python train.py --model="masked image model" --dataset="stained colorectal tissue patches (NCT-CRC-HE-100K)" --train_examples=22605 --image_size=48 --crop_scale_min=0.7 --horizontal_flip=true --translate=0.12 --method="simmim" --mask_ratio=0.5 --loss="l1" --arch="poolformer" --norm="layernorm" --norm_position="pre" --activation="gelu" --mlp_ratio=4 --parallel_block=false --dropout=0.1 --inner_norm=false --patch_size=[2, 2] --depths=[2, 5, 2] --widths=[96, 192, 384] --init="torch_default" --residual_init="none" --optimizer="soap" --beta2=0.99 --lr=0.0019 --beta1=0.95 --shampoo_beta=0.99 --eps=1e-08 --precondition_frequency=16 --max_precond_dim=1536 --one_sided=false --adamw_lr_other_params=0.0017 --grad_clip=0.5 --steps=5000 --batch_size=128 --epochs=28.3 --lr_schedule="cosine_restarts" --final_lr_fraction=0.05 --warmup_steps=500 --weight_decay=0.1 --adamw_weight_decay_other_params=0.01
Rows from block 3 of a small masked image model, named by matrix and row number. Rows with one number belong to one neuron. Each number is 128 + 24 x the weight over its row's rms, rounded and kept within 0 to 255. All counts start at 0. Numbers have three digits each. After the name is the row's rms in percent of the matrix's.
After each neuron's rows are labels from the 100 images, of 14976, where the neuron reaches its highest value: "top examples" is what is common among them. Only what is clearly more common there than usual is listed. The data: stained colorectal tissue patches (NCT-CRC-HE-100K). In brackets: how many of the 100, against the usual share in percent.
# fc1: MLP up (model.blocks.3.mlp.fc1.weight, 768x192), inputs 0-191
# fc2: MLP down (model.blocks.3.mlp.fc2.weight, 192x768, transposed), outputs 0-191

fc1.94 102:108132120135103126132122104136114141115140108106155136142131138146148155096140169125171155104111128112118079138155129158099126129137134159139171118175136134114160134128094148098089128074104111136138153106141071157176133066101117145154120088128149091129102095113104123090130121150113128146121139148120130118162129130119143115106122109137148075141108170129161113149141141157148111088141146122145148097129137188146123079143140159168175136090106085133130114139115093090146149091156162153123068099114112112088134174156161138144155143129173140100115100138121139130142140134129115132
fc2.94 089:126135117118138128131168121111193123072151131125056124091113115103121121090154131119088123154168153110123142114122167107141100111103169121118134116118135138123116106127143106132152107147174135089137136163109143107107120145130106132113136086195144174140104120184129136136060135136100086155132132121148105139093149144154088149141146146133144149137087078117114124135152119096073137127133123147105117111133154100136128145048135132142098110126143130137112137152151129160093158138118071144109167149133110140113163107116103113104119118157135119128116126116119107113178131129103131117
top examples: tissue: cancer-associated stroma (28 vs 10.6); tissue: adipose tissue (26 vs 10.3)

fc1.287 103:162134123145092132116191170107100127138117127119130135151150153077092150127121129107139118125116098124110104145091102153120131124139120124117147063080152145088129139100105158122104131138097125099158128094116131106166161148133064078118095158150140144107134153108147128133131094156106124097163100139136126097142074139087089157103115153131122146134152131077170122135148152160126139143085126119094125119118141094143109133134129130094099123083081139148129112110094143133132148159135140117152169135144080125101144154121103087101106116096132110103137162117138133143134152166137137174
fc2.287 086:134111155158154137100139113118112133148125123127136102118147101086158137136133091130130128103132123082138098157098142075096092076117128106154089139144119128139128122165153085157166137172092116129132165139106172065143176124150099146164160099104106155130137125138104096138125151131122091089143123123097127132148145121123154126184105117121133123155142109146098149139115127154074112112172163180104097142118158142138106119133149108127110127121156127125111121114133079108127151123121150122100121113063158089120172126169128146137142106130151125155109119108122084140112136102143110077
top examples: tissue: debris (33 vs 11.1); tissue: adipose tissue (29 vs 10.3); tissue: cancer-associated stroma (29 vs 10.6)

fc1.490 089:114107063116090122136122101135137106151132130127157073092102130136119146092148141081166058104144125143122119103086133118128116132127140099151162127174161114125155127098102125121122145114108147139155125154113175124136122095131101129139095156143136156115094096182105175095100104124172138113139134125146186142166176120115121119126152145123098114111118116122109118112138123119111100149133150119131119128150153141141147105091096068159149120133091155087143134139160129106141135098168160110135110114139147095123094137164146146156166112135125123163140141165095167158085130113139135137
fc2.490 087:133138147117173143123157084112134138126093144144107116150148097111150128144153120134143157130136117113150121147132078092111148113154086105143167094115124115153106187130154132128159110104086134110134135165101097117141173151071130145142139107128104140127136157097115127137132103052158136164176123137135130123110116136100151128119149119127150140140119117141096157125137122067143126141133140160173128126147127100146098145150101128147127126105103102088144070059103116101144159123094135114123116154141147110118157136133099152132133140182156150156134131112158138156134086142189106156
top examples: tissue: adipose tissue (39 vs 10.3)

fc1.442 119:134140096159143085119123145134143125082125118068117126133096121112106146120183133093163139137115127094154143110181119115147153143130154156127089111123117093151178120143127127138155126128138102110173086130121147199125113123121149170134087124145137103124141104145129121157053121146073110120154140139132104135127177100157114185142123120143122150139185118139153112142120130110174140101121162140149109150165118173088121158173101108143124121130107108104119160103120138124079145113127155129111153116147127140131128139111125113126165111127153098141105130136122142064127150149116145115
fc2.442 120:108108131154114091150143118177127130121161140160121085153139102116121131110133127122062115104096163123139112128134172127087113113131140123113095160130136142122164127141155143101146134108129123137139106105105112097114115122124131105119100108098129098170104171128162141169109161129161123101102141127128109130111127099071088113121139110119131095137171123126097159112188148144109103139066100113105135133108155136163138108082134169139119174124153117121133102163119109119169135150105125117154132090086138138178113141110120140126107092143152150093129128144172090154127195131153167131
top examples: tissue: smooth muscle (50 vs 13.3)

fc1.692 112:128114093114133174141081168087130116148115149129091163152121138150116170118151112117153146147125114096124156140113184138122118102146117106149126142101192140125141102116147115158151163104121119113090141097151126135115104152111138101106127141162125121117169176158104155093089138193171154145126112081153115113159148132125091133094097122153113112098108094156145100142123112144121139145116089171110176118129147125142133123156127106113114133127096134088125087086108090129121093129120101145090152107107155156145099119151105092127167124135091083133125124108137129140139129082134149138
fc2.692 101:122135175071112113135156082164063113131120147076114147109123134116163123128136115130096149145161136122112152104120119155142097140109157062114112153126158122094148165145153138113133093121096158122124099128115129124151164129149104111144091163140129094168121165147129134131154113141152108091097118132115143124106093138117129134145156134139146157170100159104070126111105101104105131055154124132157090149124107131152123145137151103148134161097126114116137181145104121110135134106107128131136146140118114087062104125131123112118099149125153172170123130144137134099145126163127136084
top examples: tissue: mucus (28 vs 9)

fc1.669 082:114122093118090095091142144140174080071097115141132142152124138143126099146129127116122158156138147135098151103086103127102112097140147127137125120110077140131172123123135139145076099129097109131095132152112100134139082126173129095118096155118140114131125087139137132090167127116134095096122094097132095113122105131105117139122138115166130130108125167114162148108127114123158141083166151119131156149095150130146132132043128106078122129124113149118134139134119126154150114126103119096083131115165091131096134123128089205110124152100128139127097133128137140151096090145147176135
fc2.669 085:146155177165131148139121093148072191166136185135117126122130112102128159136157131125167090148150102126151151172141172142125104151170113131149126155147115090124138137129102146082164157120180130123117156128163159135125149147079133131143171119109128182139094173120157149159140141142136156163137148166146146158144139144152148093121142119110095100163138118171095124131149149152116159185145133124122109139119120132141134099177150123171128106105154134126129117148118122119120103131167133156128114163106137143139144140122143079126140127173140130138146108099134119125128183111127122136
top examples: tissue: smooth muscle (85 vs 13.3)

fc1.489 097:109101102131101109093104133120167138125140148151126087123114106156158139107123147134119161106168138159130132123099147134112116108160126092150079081136132156135164095102127153148120120097110097114141098111127132089172133127107112150090126143167109165164191154118127114126081143099115103097141157136150125146160159111126124138132131159133154141146122082118149148081073163103126125123128117113077126154111135104125132102162171112119132148092088123095120137133096158140156144136092133141156105168153108112127103128089116128144136164103102103069147153116141144140096149098154147165
fc2.489 100:143160133151163100124129120116088102147132127131152136126114155113147115171101055170115076141119125160123109148137115126143140119136130138092116144128098100111109133158116114110121073155125154160098158094119136130121110128140134110134160146097126114147083124098130141144127104179111124156126124136130138098153119146151102062082127126100072112135127113151178091145115109168117091085147108150168134111139143142101125132114112131140167147141110132172144110103125110126150116120150145145086171123151139122186134126142178141138142095161110165166145121105136089099155106106125105087
top examples: tissue: lymphocytes (81 vs 11.1)

fc1.744 100:139180170111119121106135126114154165126162121168102097172117088119125173159161091131152123146179137098165125147102122141166114142122140124107118110135146122120137144151132116125121156117158128146120128175141151116129126127110136112133139173145155131118162109128150130111165133117138132131152130122132150101142124161165108124130096076144145103173139158101180136108161162126178151120134168153127124163126099108187084119144121131157094145082122136110138150110081109145159142156145113098150127121145167131141114118108160180112142134120149114142107102153091079146167132139185101112
fc2.744 097:136082120119155119112114121135076153131120136108167159102117110098166083080119115135125132128127125132108143113176117103070138123151078136119130124088144171114115126143130138083136065168122172125168126110166141172142137088170162117109071106116128161131160102159133102146087110103095112133110123162125127111120135139150145115137169150164108127113104128123132159141138100156131112099123109123135115105150130142090131142124116180119141107099110131137127163111137143098134154117158134137095091098105086137126155125115071117170083107119156149125157133116108130127110113156107159120
top examples: tissue: mucus (47 vs 9)

fc1.281 088:121145108128060119145085100134100121147140139132094120138129123153139130147139117114178148137099141118121139069121110131148113134155127176081124095125128090115098180144138103179143097126116119181119122103171177109140093110124096176159098100115108132093119060104182112108150131111118117124130119153188144142110124134123187131129116126142170132124159126176136130145118138124152118076172104151143148088153143095132126125116110127111106163141149134100139107148132162109152113136134106142149130120137100093137136110128130125167123144135142132142079121140122137161118165122109128152
fc2.281 100:094104166128148110135176142139148152151121094114111112106152146113132123133115157136123089135140159091154088145111140146133145115152073103143134104150129120140114115140105138110128183161130097091097122103101086148122156110095113117131113141116193148160131170138111093130121133169104095150141121102092124127111115123104101149096126173154117114115069139104136088104161140166095145147069150114135101146118159110101111130146128141118127126145133125143101151129162111114137133144141127106111156115146133184081138137126125095157114098111108132106206135141102120076148136132144146099
top examples: tissue: debris (30 vs 11.1)

fc1.718 098:126120159143169172134144125117139132105147145131129131198129128120145135117112122166130131178133117161166089133163213111106105143144139096100088106106132152117128150064154133144132147105117119123086122130153135132144107146126153109103138134127149138136094126155140108121110162126141135173110137149115143129106109170141118123099096162132107185149129164089164123148086145139131139135147099157100146158142132080102128160097110089099118101099174130110148102130144147132105094105135150129156087092135146146134137147086084124112101119123175088119139104130107113125127123134169137103
fc2.718 100:130150105148092141120101148124152147140074132150135139118107130090095138132125149130119087081123112112126141139096061120108155087154125162160153112177112120132118119142128112138121132108087150104153104120123077133160170131114108130132117163120072101097150182127135115126139160137122105103134142121162130168136103071101121111188147129146159122128146142116135098116134159100155120104111130087131176125136142153166146083117091132137145137108097133160105134132120117137159131138088138152110138142108113120150103103129171140147147134124101156118088171148147111149198124122102144160
top examples: tissue: mucus (31 vs 9)

fc1.43 104:104138077090156122124131099119151114103152119088161155135101150133115141113120067137107162147080146133171105118139118136149128114208099134164142128156141155113130107154127177077135098149112107123095123145110125109151136117154162158133093101125094168117088107115119141093144157143145133142141112105097149119100099097155135124085161096125148128105120126113160118158117104145105130098133089149172157142145144106124092114108104131121153164137101107130093124110134149127134142119138153123117092129167147146152051129165156112135147166123146129121153122153119164119127107145092111136
fc2.43 105:142118111108105163140149112101122175094109130117131146102109084120152118136106167151088141087146119114147092122134140098141156091087140165165123121159164113145099149125137114134114129102109117133138143110124091126078083139159118132101151116145179117114143134125108115116085173162133146083092092139188127163125136155116089160148118179094134102160149120154142128089136125133152107148128163096109131127139106082176155133111175107165146163107157129141128114125122112114165136149122170145097118121110147127134137134105188129120170163132131128136117095094122121120148130094126114137
top examples: tissue: debris (50 vs 11.1)

fc1.623 080:108161111112113107104122168137150096133114137130140136119158105119120164115142113144136111135120153102129140116117095151097103147114152087134187129136150150143131097120160088119105121142138124145141113132115132124097157134133113101109094111135071098127123156130131099134058101093152105129090129143151061134186144118129154115171118110136089114128129131142081138146159130144150150152106100139121121129063136131143115127150127100119095097149156159141087103134107104145139106154139136136130135124071137145135144057150120178152128130136127157091102134191139125136114190107136132125
fc2.623 086:127057119149167093146126103127123169112107142157108167144121140137127102143121139164133099101125124125103105149150114117128172126102109093133095128134167117121133164088133112113097144126134153112133159135131126142129106105110126182130131143136164139115096160140125165104137149152106117158105094110116100122100110143134130183158154130158128122098126151149165121092106148130083098103156145097119108115149131139113129134147158144128148156144137086095153135107123160103093089101092126091122131115145120111149152178105086129121104090124136130130147070140128081142081061116159086152
top examples: tissue: lymphocytes (59 vs 11.1)

fc1.390 100:153108092111123122145127139094098120111129113133131136125121095110154141127123134084123133099123153131136165118186145140111135093140129138173109112114121141103108097143137123146117164118098129144113108149115154119088141103104100127162079125101129171177121121095108088138120098152178110076125137124148091122133108147114141121116109156171079182145122094096123148100127107191124123127116109112168105105161135099134157102152151075165153136113129134158145173130116129204164125116113129122131133118169112103118168149103171117131129136119151134118124129118128117151133085158168167112
fc2.390 094:116117113109092154091159111157167087159129116134140117140117119150087126141079150130138119157110087132077095117116127104126133102089128137083148096114141113107130150153107098130116099131188111143126109099140094133126139087108150118097136144162136177091143139108129146077108130110099117131144136112141093105125071101097148173158169157136134163120164124164160139113137107149142170142119161115128147138100138168112085126132141102126122121121126161139111152116129127105103134105127138176124087119114120111124084080139081101143129105109131117096161142074149165139094132145123128144
top examples: tissue: mucus (38 vs 9)

fc1.171 091:150142126121148119143134181104127123113125148161154141160124108190113103110205126117116142110093084137122114131123115157117158119109140100118155127110140174118171148173128098137144130101149115160170146149107127065166091114099140164155148092150087117145136156121114136126087135108168110144109111118157148127148101144138151115120120124115152163155112099144147174103131109115158087137141152136170161091137125117133129095094124150163155142143105107137166146130161109136135126094122109142096142113102131099138143111126128130093146127157096106127106148182150080128075137149117111123
fc2.171 092:106106118136139117133125166153141130110118137155159124170174089127148081124087114112138122136090140163136171161139143140128152125120118141159122122090112126139096132126164120186161107143170132148116157137160140091103155115190136134123172142128109130093105136099128161096155078189171157107136129084156115127135156143131081122105129149086138131116151121118135074117125106112135101147104094133098124131131136120145128094098138113090136155147141172163107113108110094098112141134119127112124145095101114118118091123098109127148102139185101155076127154125127106149137120154129114095
top examples: tissue: lymphocytes (85 vs 11.1)

fc1.37 095:121179141118077132142133153120097129122104114093104107099127159120135121102159176113127109156113132104112116131121140156107119175130155142121149146151139163115117156124134101159149172144106138172129123099106157123127118115113130131176146078137145139172121136087077145130124139136123152148072149154176133140126107131104142120081147125136111109111122070106114167109112147117151133115109115139133135134144162108165104112138102105101104132134143085156116149186129124096110116126147158118170148105181112152165113066104163125148111118148117136122119131133139105151106131193072121139
fc2.37 091:111140079093152138148172130108171141176125169141118146132123153110118137165145095138122136147125171126160151096082121089079148123151142115130112103128138139161142124166153126093129156151102156099132150125140128168109140138162140154148176134103108138128165120177160147151167122192133142101142134162092157129108152083142073124139127125129133101143118155127117085148166129079125152104112146165176144151123097111119176121117098156113134146154113104087091135144147115109140153123126155149136128142131160096162119128116088147141147143128124124132099117117129112120093161112145122095
top examples: tissue: lymphocytes (47 vs 11.1)

fc1.457 096:088135079132116120103133135169100126128124121118163140128159100095110136143132130094109115122151118163115077126076145119117116102145123160172126094151111111102128128101113135122117150151126147135140103172154194132175146106123157155118112144111157105128120139112115137141125130132113161168149112131106122122134139136141097138109111138114154096110182145082121130178144139062122123129154113109135127098164133122158102089123125133114100146087134138086151127031146054120130096127108156105123105152140133121128142136141157114125114105103140154134096123106142130129138070105156116141
fc2.457 094:127145148124113133179105128116141163148108153109146150109115109100187143167127142142160173151103128081188138144100148143149129127132090093125154108142115101134134151146130098154132099095158143106146125102111078137134106122139100154142128149100174168156154157166122117136127081114129110110113125114113133136095139122129153109158106157135071197111098127155139110108117126109126137109080132141156131140152128154147123130137124094166118124107083107129123165140101130169152158142125131124142105165125112155089123143098094177161112143114150149129142106121125122101089186148147150151
top examples: tissue: debris (69 vs 11.1); tissue: smooth muscle (31 vs 13.3)

fc1.668 089:117118118132139124161108144151135152106123108152094128151126077120116137141148086111073098170120121110148137135113120081101157141132110105138121123127088131137105122103130128075128106153117129114138111150117080124159147142133129093174147145143134110136157152128134140108083142143126088113182103141083100121107135106155117115081099125167130113070144166086098154145166090094120139150112155144154141093142125140123123083152187101124148118098139130139140139092103074103139107071111146100087136101113165114123133159134121120109132144127107125122109084151161148166140111149137135152
fc2.668 086:108153111140104131106147102118110096154147148090130131172075106118148132141140174085158130178127129118172125095174097146176105103129127117163136105113118132148135147115175095149136120119095102147146148114145156167129072098122108120068073141174123151150114127118129104107137143152136149130093146136146125115109126147141178128144120147118137136176096103124139100130126160131140135121151126123114098134096159144102115101095097181130119103121128148063113131136097135132122129140168082115144122143123075120123117111117093166126097121159120134062132147105135114138121153121132149140
top examples: tissue: cancer-associated stroma (39 vs 10.6); tissue: debris (27 vs 11.1)

fc1.421 098:125150139149121092115162119133147096132127141136113111149111162142130142161129118085150133133115133111126134126136143126159157146094108144116113163086118132167155144149096122121151100163135190137095159143076130178106118119129099110113151148167106115136141148107087157131108135100160114127124114152110141119111134092085137109195124150137110119110151104139176180142163114124123086153112111125104076119131127091117105144140129106121148128156147163150138167125118139149119160117151120147129113143135077128159157139149150172096100129130129109086115115094154058133076082105127100145
fc2.421 105:121111124089167135109134100155096148141138130098113183100096116163130135131139136136109147175127121148125102147127155146122109133141116141146174134094141185118089118137135133131157119137173144120127101168164083138136154129128144146165146062102134158165139086102143129114138111088099197124129131150143112166155157116115141172096118142165146153169154133099088123116115114150153140120132155128147110109118137135146098140115144193177113112097123086150134119108131114148141122146112095130160118121113154155109146087142116103158107122096118130170158115148148131149112143167122161163
top examples: tissue: tumour epithelium (43 vs 15.1); tissue: mucus (27 vs 9)

fc1.750 089:117121075112120089148094164104164096102140131103151139119082134111127129131104129100118150123090092127114168098136103101127135131151101150099120089130118154120139116113151094089194115124114120157177117146133096119117131144122113100170131128121136134109118107138073146147094137125134115121171101122160125107083138115145110116137159128130166079157159123120144110136159111161104105114133127139157111116117158138174124171095133138140121129123142136123134063086130117184096176103157109084078164118138135137107121142155128095166120129110143137120118111144113099119129096152084162148
fc2.750 103:168137165175106139117141098138101165149087110103113099172175093138100143145101094109092114121174131133158111141128132090131140129113143138128125122153132112144126143140113129144122150133114104126105109107096176182121123117126131111117148100108118111120142160118175131159157135178115087109066135142121167139120100142079130114143100147128120093163095139169076157121142139154142121110151126147125161145119104141120127071108107116122131155136136105080112124143154139158142113124136145149161135129086171124153115107149174168098135114131118158081152144097136155160172133127129161120
top examples: tissue: smooth muscle (83 vs 13.3)

fc1.6 085:191096147155146098170109138105094124128129105129156130156164115136132155102161124132129139134105136113094152114125116133113161133146104134108147179109165106121149085165092143107113120143119107176138105102087161126134115136144084082148130134140133099108105141116082091163140114070116158138121136160157108110151162113123112112115126148138075137119122064127110144126120151127180175140131120116096136115123127145146139102056105144107140143141135120103131113133106129139110176105132163172098115146111113097115129124086133157122161109116137158098122117143132111087133141093128079123
fc2.6 097:110157134103146131125113152129142091141128141113097123140124103088151119179104125125123106103147113146136106140114125144140072124110119159138130088127139141163127109082171140145090151092136144074117146145165115102122158104130150160134117120128110161142129110092126137089187150155156076111129096083085087108155113153124149150150134134140142135158132137150125077139153147130104146150146127161138147114125130112108182139156160124161099136133123111140142101130159110182139107148106122113113146134127170125162213134153147083150138143140097129165121078125153163126137123110109118128
top examples: tissue: adipose tissue (56 vs 10.3)

fc1.291 096:117133142098148087122102173123137161157132113103128112146164134155149162146116108154138134097086125095104134141087139143158146110149105092127139127138160124078153097147135087121098080135140106110110090142132128115099083108080108126167168123128131161156146149107146133187119128108125127152128125123097139117132112179150127107140109149140125140136110160120146096129148151090145083115131068113148143095112129162101131132152111111146182077105162113162141113132118135134146123095123101170141124118149169136144138103103137146128141083112093124102157097119139111121100132195139127090
fc2.291 101:156113097170132174138127112107092161096118068143153121094151122120078135139116109134105116140115111129138125136140154132060109151117181108133140123161100124160151162106160101165160108144121137131147107092123110111121149148159111124121137102114137127127088107129118119115140084127143125145136139124155103111129118123116155163135144129117169147114089135114078133129124086143160177131136109132159119165196096148130147102155122164099132091134123084119126131101152131136165142161114111099138136135130109142146112127130121112146073151099130156134071169107110111155154101059109124135
top examples: tissue: lymphocytes (69 vs 11.1)

fc1.736 090:101105109151151106119106141146153152123135178096146148107113150146164140113128145097102102112127141084138094136102162095109094155143146169122138139126122131130162148129152128142128067120099135121101108088121114153112109121116104128115162125113080163146125140139159156137117136148148106128163142120104142132157141105107148138173092120177108131146100093171152159124084113089138108101151080123106127158119128150087098135114118141139110103082157128140091099176158121113148148080152158138134093114108128111176125139117102122098078124108105143119150102172082103118126147099100097124
fc2.736 101:113142125111110100156135147123136117123080145153134168163134146120116104167134121122139126146150106082127149145174110122130162119103120132166143132138161108128125143159134140163150158101155119106132149163083108124069109187125193127120163105124153080123104117102086134161113135150108121096175096154157145192140116162163114114111141138112126147113119137106084144148160176178132162072160134109172155126156122152103141096159149115120147101156113140114151161113130124178132108132135135093128128139106111107163146096139145126135141135100105135108127136121126111127148095158132122131
top examples: tissue: mucus (29 vs 9)

fc1.320 102:126129145107160133184113079152131161143137123120124143134080149085100135142114105125120136130101088115125133149135130128144143110166098109146133138134156111156172139149110126102134144138128214121141127140147150121148111099114140121155146157111133116118118133127173116133073093165116096121093130135077115136111137158093116120118132147090170146111084146164089112158139137141075123117171130125124154118137116116107108135081102143125150085132180130131089093141088112094181165083091141117144114112173122123134133137183137126102123143133127133108140112132138131151124085103104092115
fc2.320 100:135117105119123130135116151153130121120121151153169149152100109110141138156105170162112099137188145111179059144132111130120136117130143167095147131167172128115129122118132121113113143139133096148118120119119103151104123168153105135112153121158106132188117119119084128148110111154166119135153119123147129115107130095134098163105125102080122097125107097099167089122113123123140136135103129125151102124120095137124131111148174114176125154137120103174160138084100090164102097123135150099098156108108149110157127133130152137153154143149094151159094100118097109103112152200096168137
top examples: tissue: debris (27 vs 11.1)

fc1.197 131:132152134105087084125121141096139127155122113098098138149116099134093136087160121134139073147129132135124144100133140134175134142164060168117122104138147102124122159148162089142096107138143160147117145083139131149106135120179119139140079148156112069170145145112146121161109072151108105092153141122097131148113128125137140137116152159138106175101154124100109153101106121122144139150109134145122128112178110136145127144140132091114135082124076132162159123146126092118146192151110140112088121109135140117124138153102140161133141145122114103144128190160145110120144119090125128154
fc2.197 110:167109113142124130103121171079119124128129124115096132099113130091128107123129058126119123126115108142134100127099140081129137139152145125137114074126157106166145166110141143187108155135143144104139129117139102140136156105147137132153106121102109109120100104111157116074203149139128123105080149133210107093153112092155112183133163146152102162115158119093123141135172125123147126138123110109145122117140151107145116170097120144153121112090122119160142114118117131140157138139126120146148115120163109117143152121180134136112170150111131162123111128140125167089127168120171160108
top examples: tissue: adipose tissue (81 vs 10.3)

fc1.675 089:154149093117116175117123159115084125117161102122130152150147108124164118117116151137173140095111120108141113174143124086144134144162106152136155123130172164159088102144143138124126118138141125137150117129105134134118138145144112113088116132128104113142106136135116142129099146187154090183112102164109176123086100164140128133141091121153148124081134124117128079142133134095135090165137101138138129138153101119144072182129183164092155144145116154089128124138115145124106126076111141143113142125135147087154146125102109137128108120118173150143133158153100143095116154146181089105
fc2.675 084:115114176119167104140110109150157106090124119130146138126132154125090093137125114134148133147096095180115173134132129102098156084136092130139101148140101137136182156136120128174103120129118128087121119090113118155133144142122163134113141134128128144101142180113152098106158131082102101138152151093123136178147127112080150120103131095115137096151155111127162151128138119155081193117168157101146173140116107110134161093146170095140133149150113068138087117111122141143117141157127119151109110123116147147137142129141159158155131099178112116146109137078147156108133118128096130124
top examples: tissue: lymphocytes (92 vs 11.1)

fc1.172 099:127115117146151145131131141064153105108141109107098101155147135137097132125122122103115111080113105131144096099155108098139118106110079126165064178137163127141136111169130161148130142147117102150159139101167115128102153125132133124128097171113141131107086121093140147130095127124180201142131110086139140134147126141148102086140135111143144115123070114095151107148126122122191152135119144104139114098156152141109091128112163160143136159114130187114168106121099141161128128125135086127134098118101118168107094147131122152139121119138146105102117103138084135164131130097146105126
fc2.172 099:117139147146106157091142163159149069128119143131145159131127107161146108139101113132106120168154171134099134165131177093077086148131123118126142158079164104145130164131088131140089132111102153060147137103124111088108147137142160156123154073112113118125166121141104119132132111107118071153148128146099125127136143115077139092123123122059131091135134116113151119115153192162127139133098153126177163102127138099137124112138120125128128094141148068132098098115160109125142137124142141148121139163156116122152103138151144128110166125141108124119107149142098142112113111120121124135
top examples: tissue: smooth muscle (55 vs 13.3); tissue: debris (29 vs 11.1)

fc1.100 107:121139151151099144116126121121148120128150101060117117113107117106099159160142114139114101162124139127147130134092128085104124134119131105114081086120125148118107101101152136087157169157137150117134151125131163096162143142184164120132167128151147139095150133135133153159142101118103131152096117107122134147144139170113120169102119152137094069106093093068128176113107077076137105141144092118164090149149099177144100125140134151094136134111116149126121144101099107146183120161148142180103156118119130110146122139135109151098142117121121115147165137131104113140147134156135143112
fc2.100 105:109173124141135140143101131099076115163144169169151163107125171145125104142143090152152129128108150129133077149132100174137136112137170103133165115195127121115143142119127087204109098144144080149114140136125091150121134133147108140167154159112160127150139151117121079105163141123121149106146142120116130119147137117141153116166132114158126130141175133127116145153123157124120153135119156142152135123134155096094104123106129150100129130117100156130151160126164133149124122112145111132101095099108175087122093116147141126113120141162101141125090115122139154140082106153088049130
top examples: tissue: smooth muscle (85 vs 13.3)

fc1.157 107:127073140130137126147120125099174154140166105134094164161130144123148098119122109073118087109112108126158121135113126152127126137091125121151122088084116204110097114139135132135141097118160133144115125098146115115094150143143116119182106113120111133085157115151146078098070143153137161101168102116108135132148177105143148126125085131090155156164101145092118135119170106134146084156105163124149154130114151107169107143087130148146080156152132142116150113124125107179139121128155079134138121140111126125122158102156162147137120112126123098143145117157143147137132113090114132112
fc2.157 109:143120153141137139113158130144095115086084113115118117121105145126079132128151127103120132114107163171133134134130104104100136138145159153134105140125084102125176160090131111076132124100134089133111112124071188150120153132140122085101125174122124127104128127107112145149178140131106155118095114107129169111116123119123119157074125106113129109133126131138166106107103156115149173106127132121077109171129136139127107117136136125116096113136141139102128103135134130153123153098126101072133107082137127131135093184082145160107068137099099114130110197100131147170125118138153140158
top examples: tissue: debris (32 vs 11.1)

fc1.76 089:127130119102133122121125078128112135107097099092084117118096127096108159085153126123139152138128149147156142126126162033100139182108120083105128141135150140155151120157102092166148126163134134162082150110170136138117119139111107124079147128124105126065094116073147159116128147132135129127116159126126098131143132117097141095134151174135146094119120109150174154168114112103167101154099110110118068111148117137102123136104128125184123128149144104105140122137146146119135120132089108141149167142107113147146146168117102100126158139106115110133118092128113150144124112096141147129
fc2.76 090:164088107170099101140132168116120071184162135140159119092156134140145153134156135116129121114101138123147132141131098179161114105144125134125171067086124179130093130090122097148113096102133100137170084164130107170135127168130120108145121094129144131142173129141102138091117091099110155117160143099125127117138137131162131141140104112135102148150134130098115122147121157128104131117079102123153137156131143134110089115084130172109122139129118155143152118149136118095136128180108129095121120084161163151128129123109135139104124106162121123116104141159123100093131129064107139096
top examples: tissue: mucus (27 vs 9)

fc1.504 086:110145101108157137108130143150099144131124126096092129108121123124127102117139128150109116094162096082137109120100097141139125106136102083119160114108108131118174087120150125102140107133124192133113132087112128135113114150105127121162096118140120076089127158135120103109083145142159171141123129170177132168149087099118143107127132109158097170110110110129157157114129120154184125135128137142154118163116125129163110071109108142149167149130132119147083110124106103137123126114132143095099156079138138110154116095171135117140174106089119144130108137130101145129125068112095183100
fc2.504 090:147126150100117124138137073142142124142103088134148156164185131120134167148122113077084119154105123114173138138133090147153109135126145177108102128134127132131083128142121144158144133145154125114116135164160103115146121104147110110128133165119127188117159150101146134143138119105108109117113144126109144091125161152125135105131121129161136095136137127145072117091143137111058118140104079145118141123104116169122149120149188146082133125117122127104174140149102145139109175168120119149165094139087156084109080138119106103121086133139125111143180136129150091156144144123125110120
top examples: tissue: mucus (37 vs 9)

fc1.574 103:100081113094123156156094145112109107113159117155120164134140131177146122140127161123146087141178171127125176128138173129134091101121126141097137106131087119131182111148156138091123103153120176148135091124133125143155123118116114125115112159116123079135135146111175147106097115156132173163144127131131115124140149076111097144138107145159113184147137129115125110104141110108106101130115119152133078080131132172150116167142127103132144116106116146153117136076169119092136155149094118113115102118140112091154151152076127127142164161116076154141133123150120125115107129119160098122
fc2.574 100:125143121164129117130148136056125140154140078092128153104120169114113115196096129150112086148144101098111119126153154137109160141115110118143166106135163103127113129146159060112132145143174088116116149124084073152131155105129139133161103099106131148132107124135146108149155135112075108133104123147135112150124093125119120158111142134093165115140132117145110081122137118151140129144179099078088130141137124092129140099161145133125115120113168146080098132151102137167102096102146131107137181148124107122113110161127086157114120140111153124118112139160115103130168132157116135138
top examples: tissue: adipose tissue (81 vs 10.3)

fc1.138 100:124190112172147169200106129154170110127150130141114113135163110128161103116092155109116080134136105114152096147145123114116175089127131139169118100138172145136168151142165137144136118134127154146143125176124159150131104138137159099160126074093130132130090103163145121121166102140140179107121138092113119165122144175100151130136119111141148139188155062144133119135116131139135131114092109115110127137134091169142119119097153096138132123103148148139145136153121143091158125121124138114149151123145074136114122120164125122122130180126103110119131103101152094131124098119148147136
fc2.138 094:151145100129097113160111123103127110144097115120088124158172096147140124125111119117146130104131135121159099087120101134149165121126141119087142097116152121153124142139159053111124085131133143082132126099162179128158098155140121142142084146105132171128151134134153086134104127107079115130106108134108112105131138107098135151147113088162127111114125144131134141089129126084124094121156118135126146122122122083117133111104127171158121115094124152140098132151112162075132132176116120165119102107158139114097106131149121132146149108132120137151161123176062170117111114188189115127
top examples: tissue: adipose tissue (58 vs 10.3)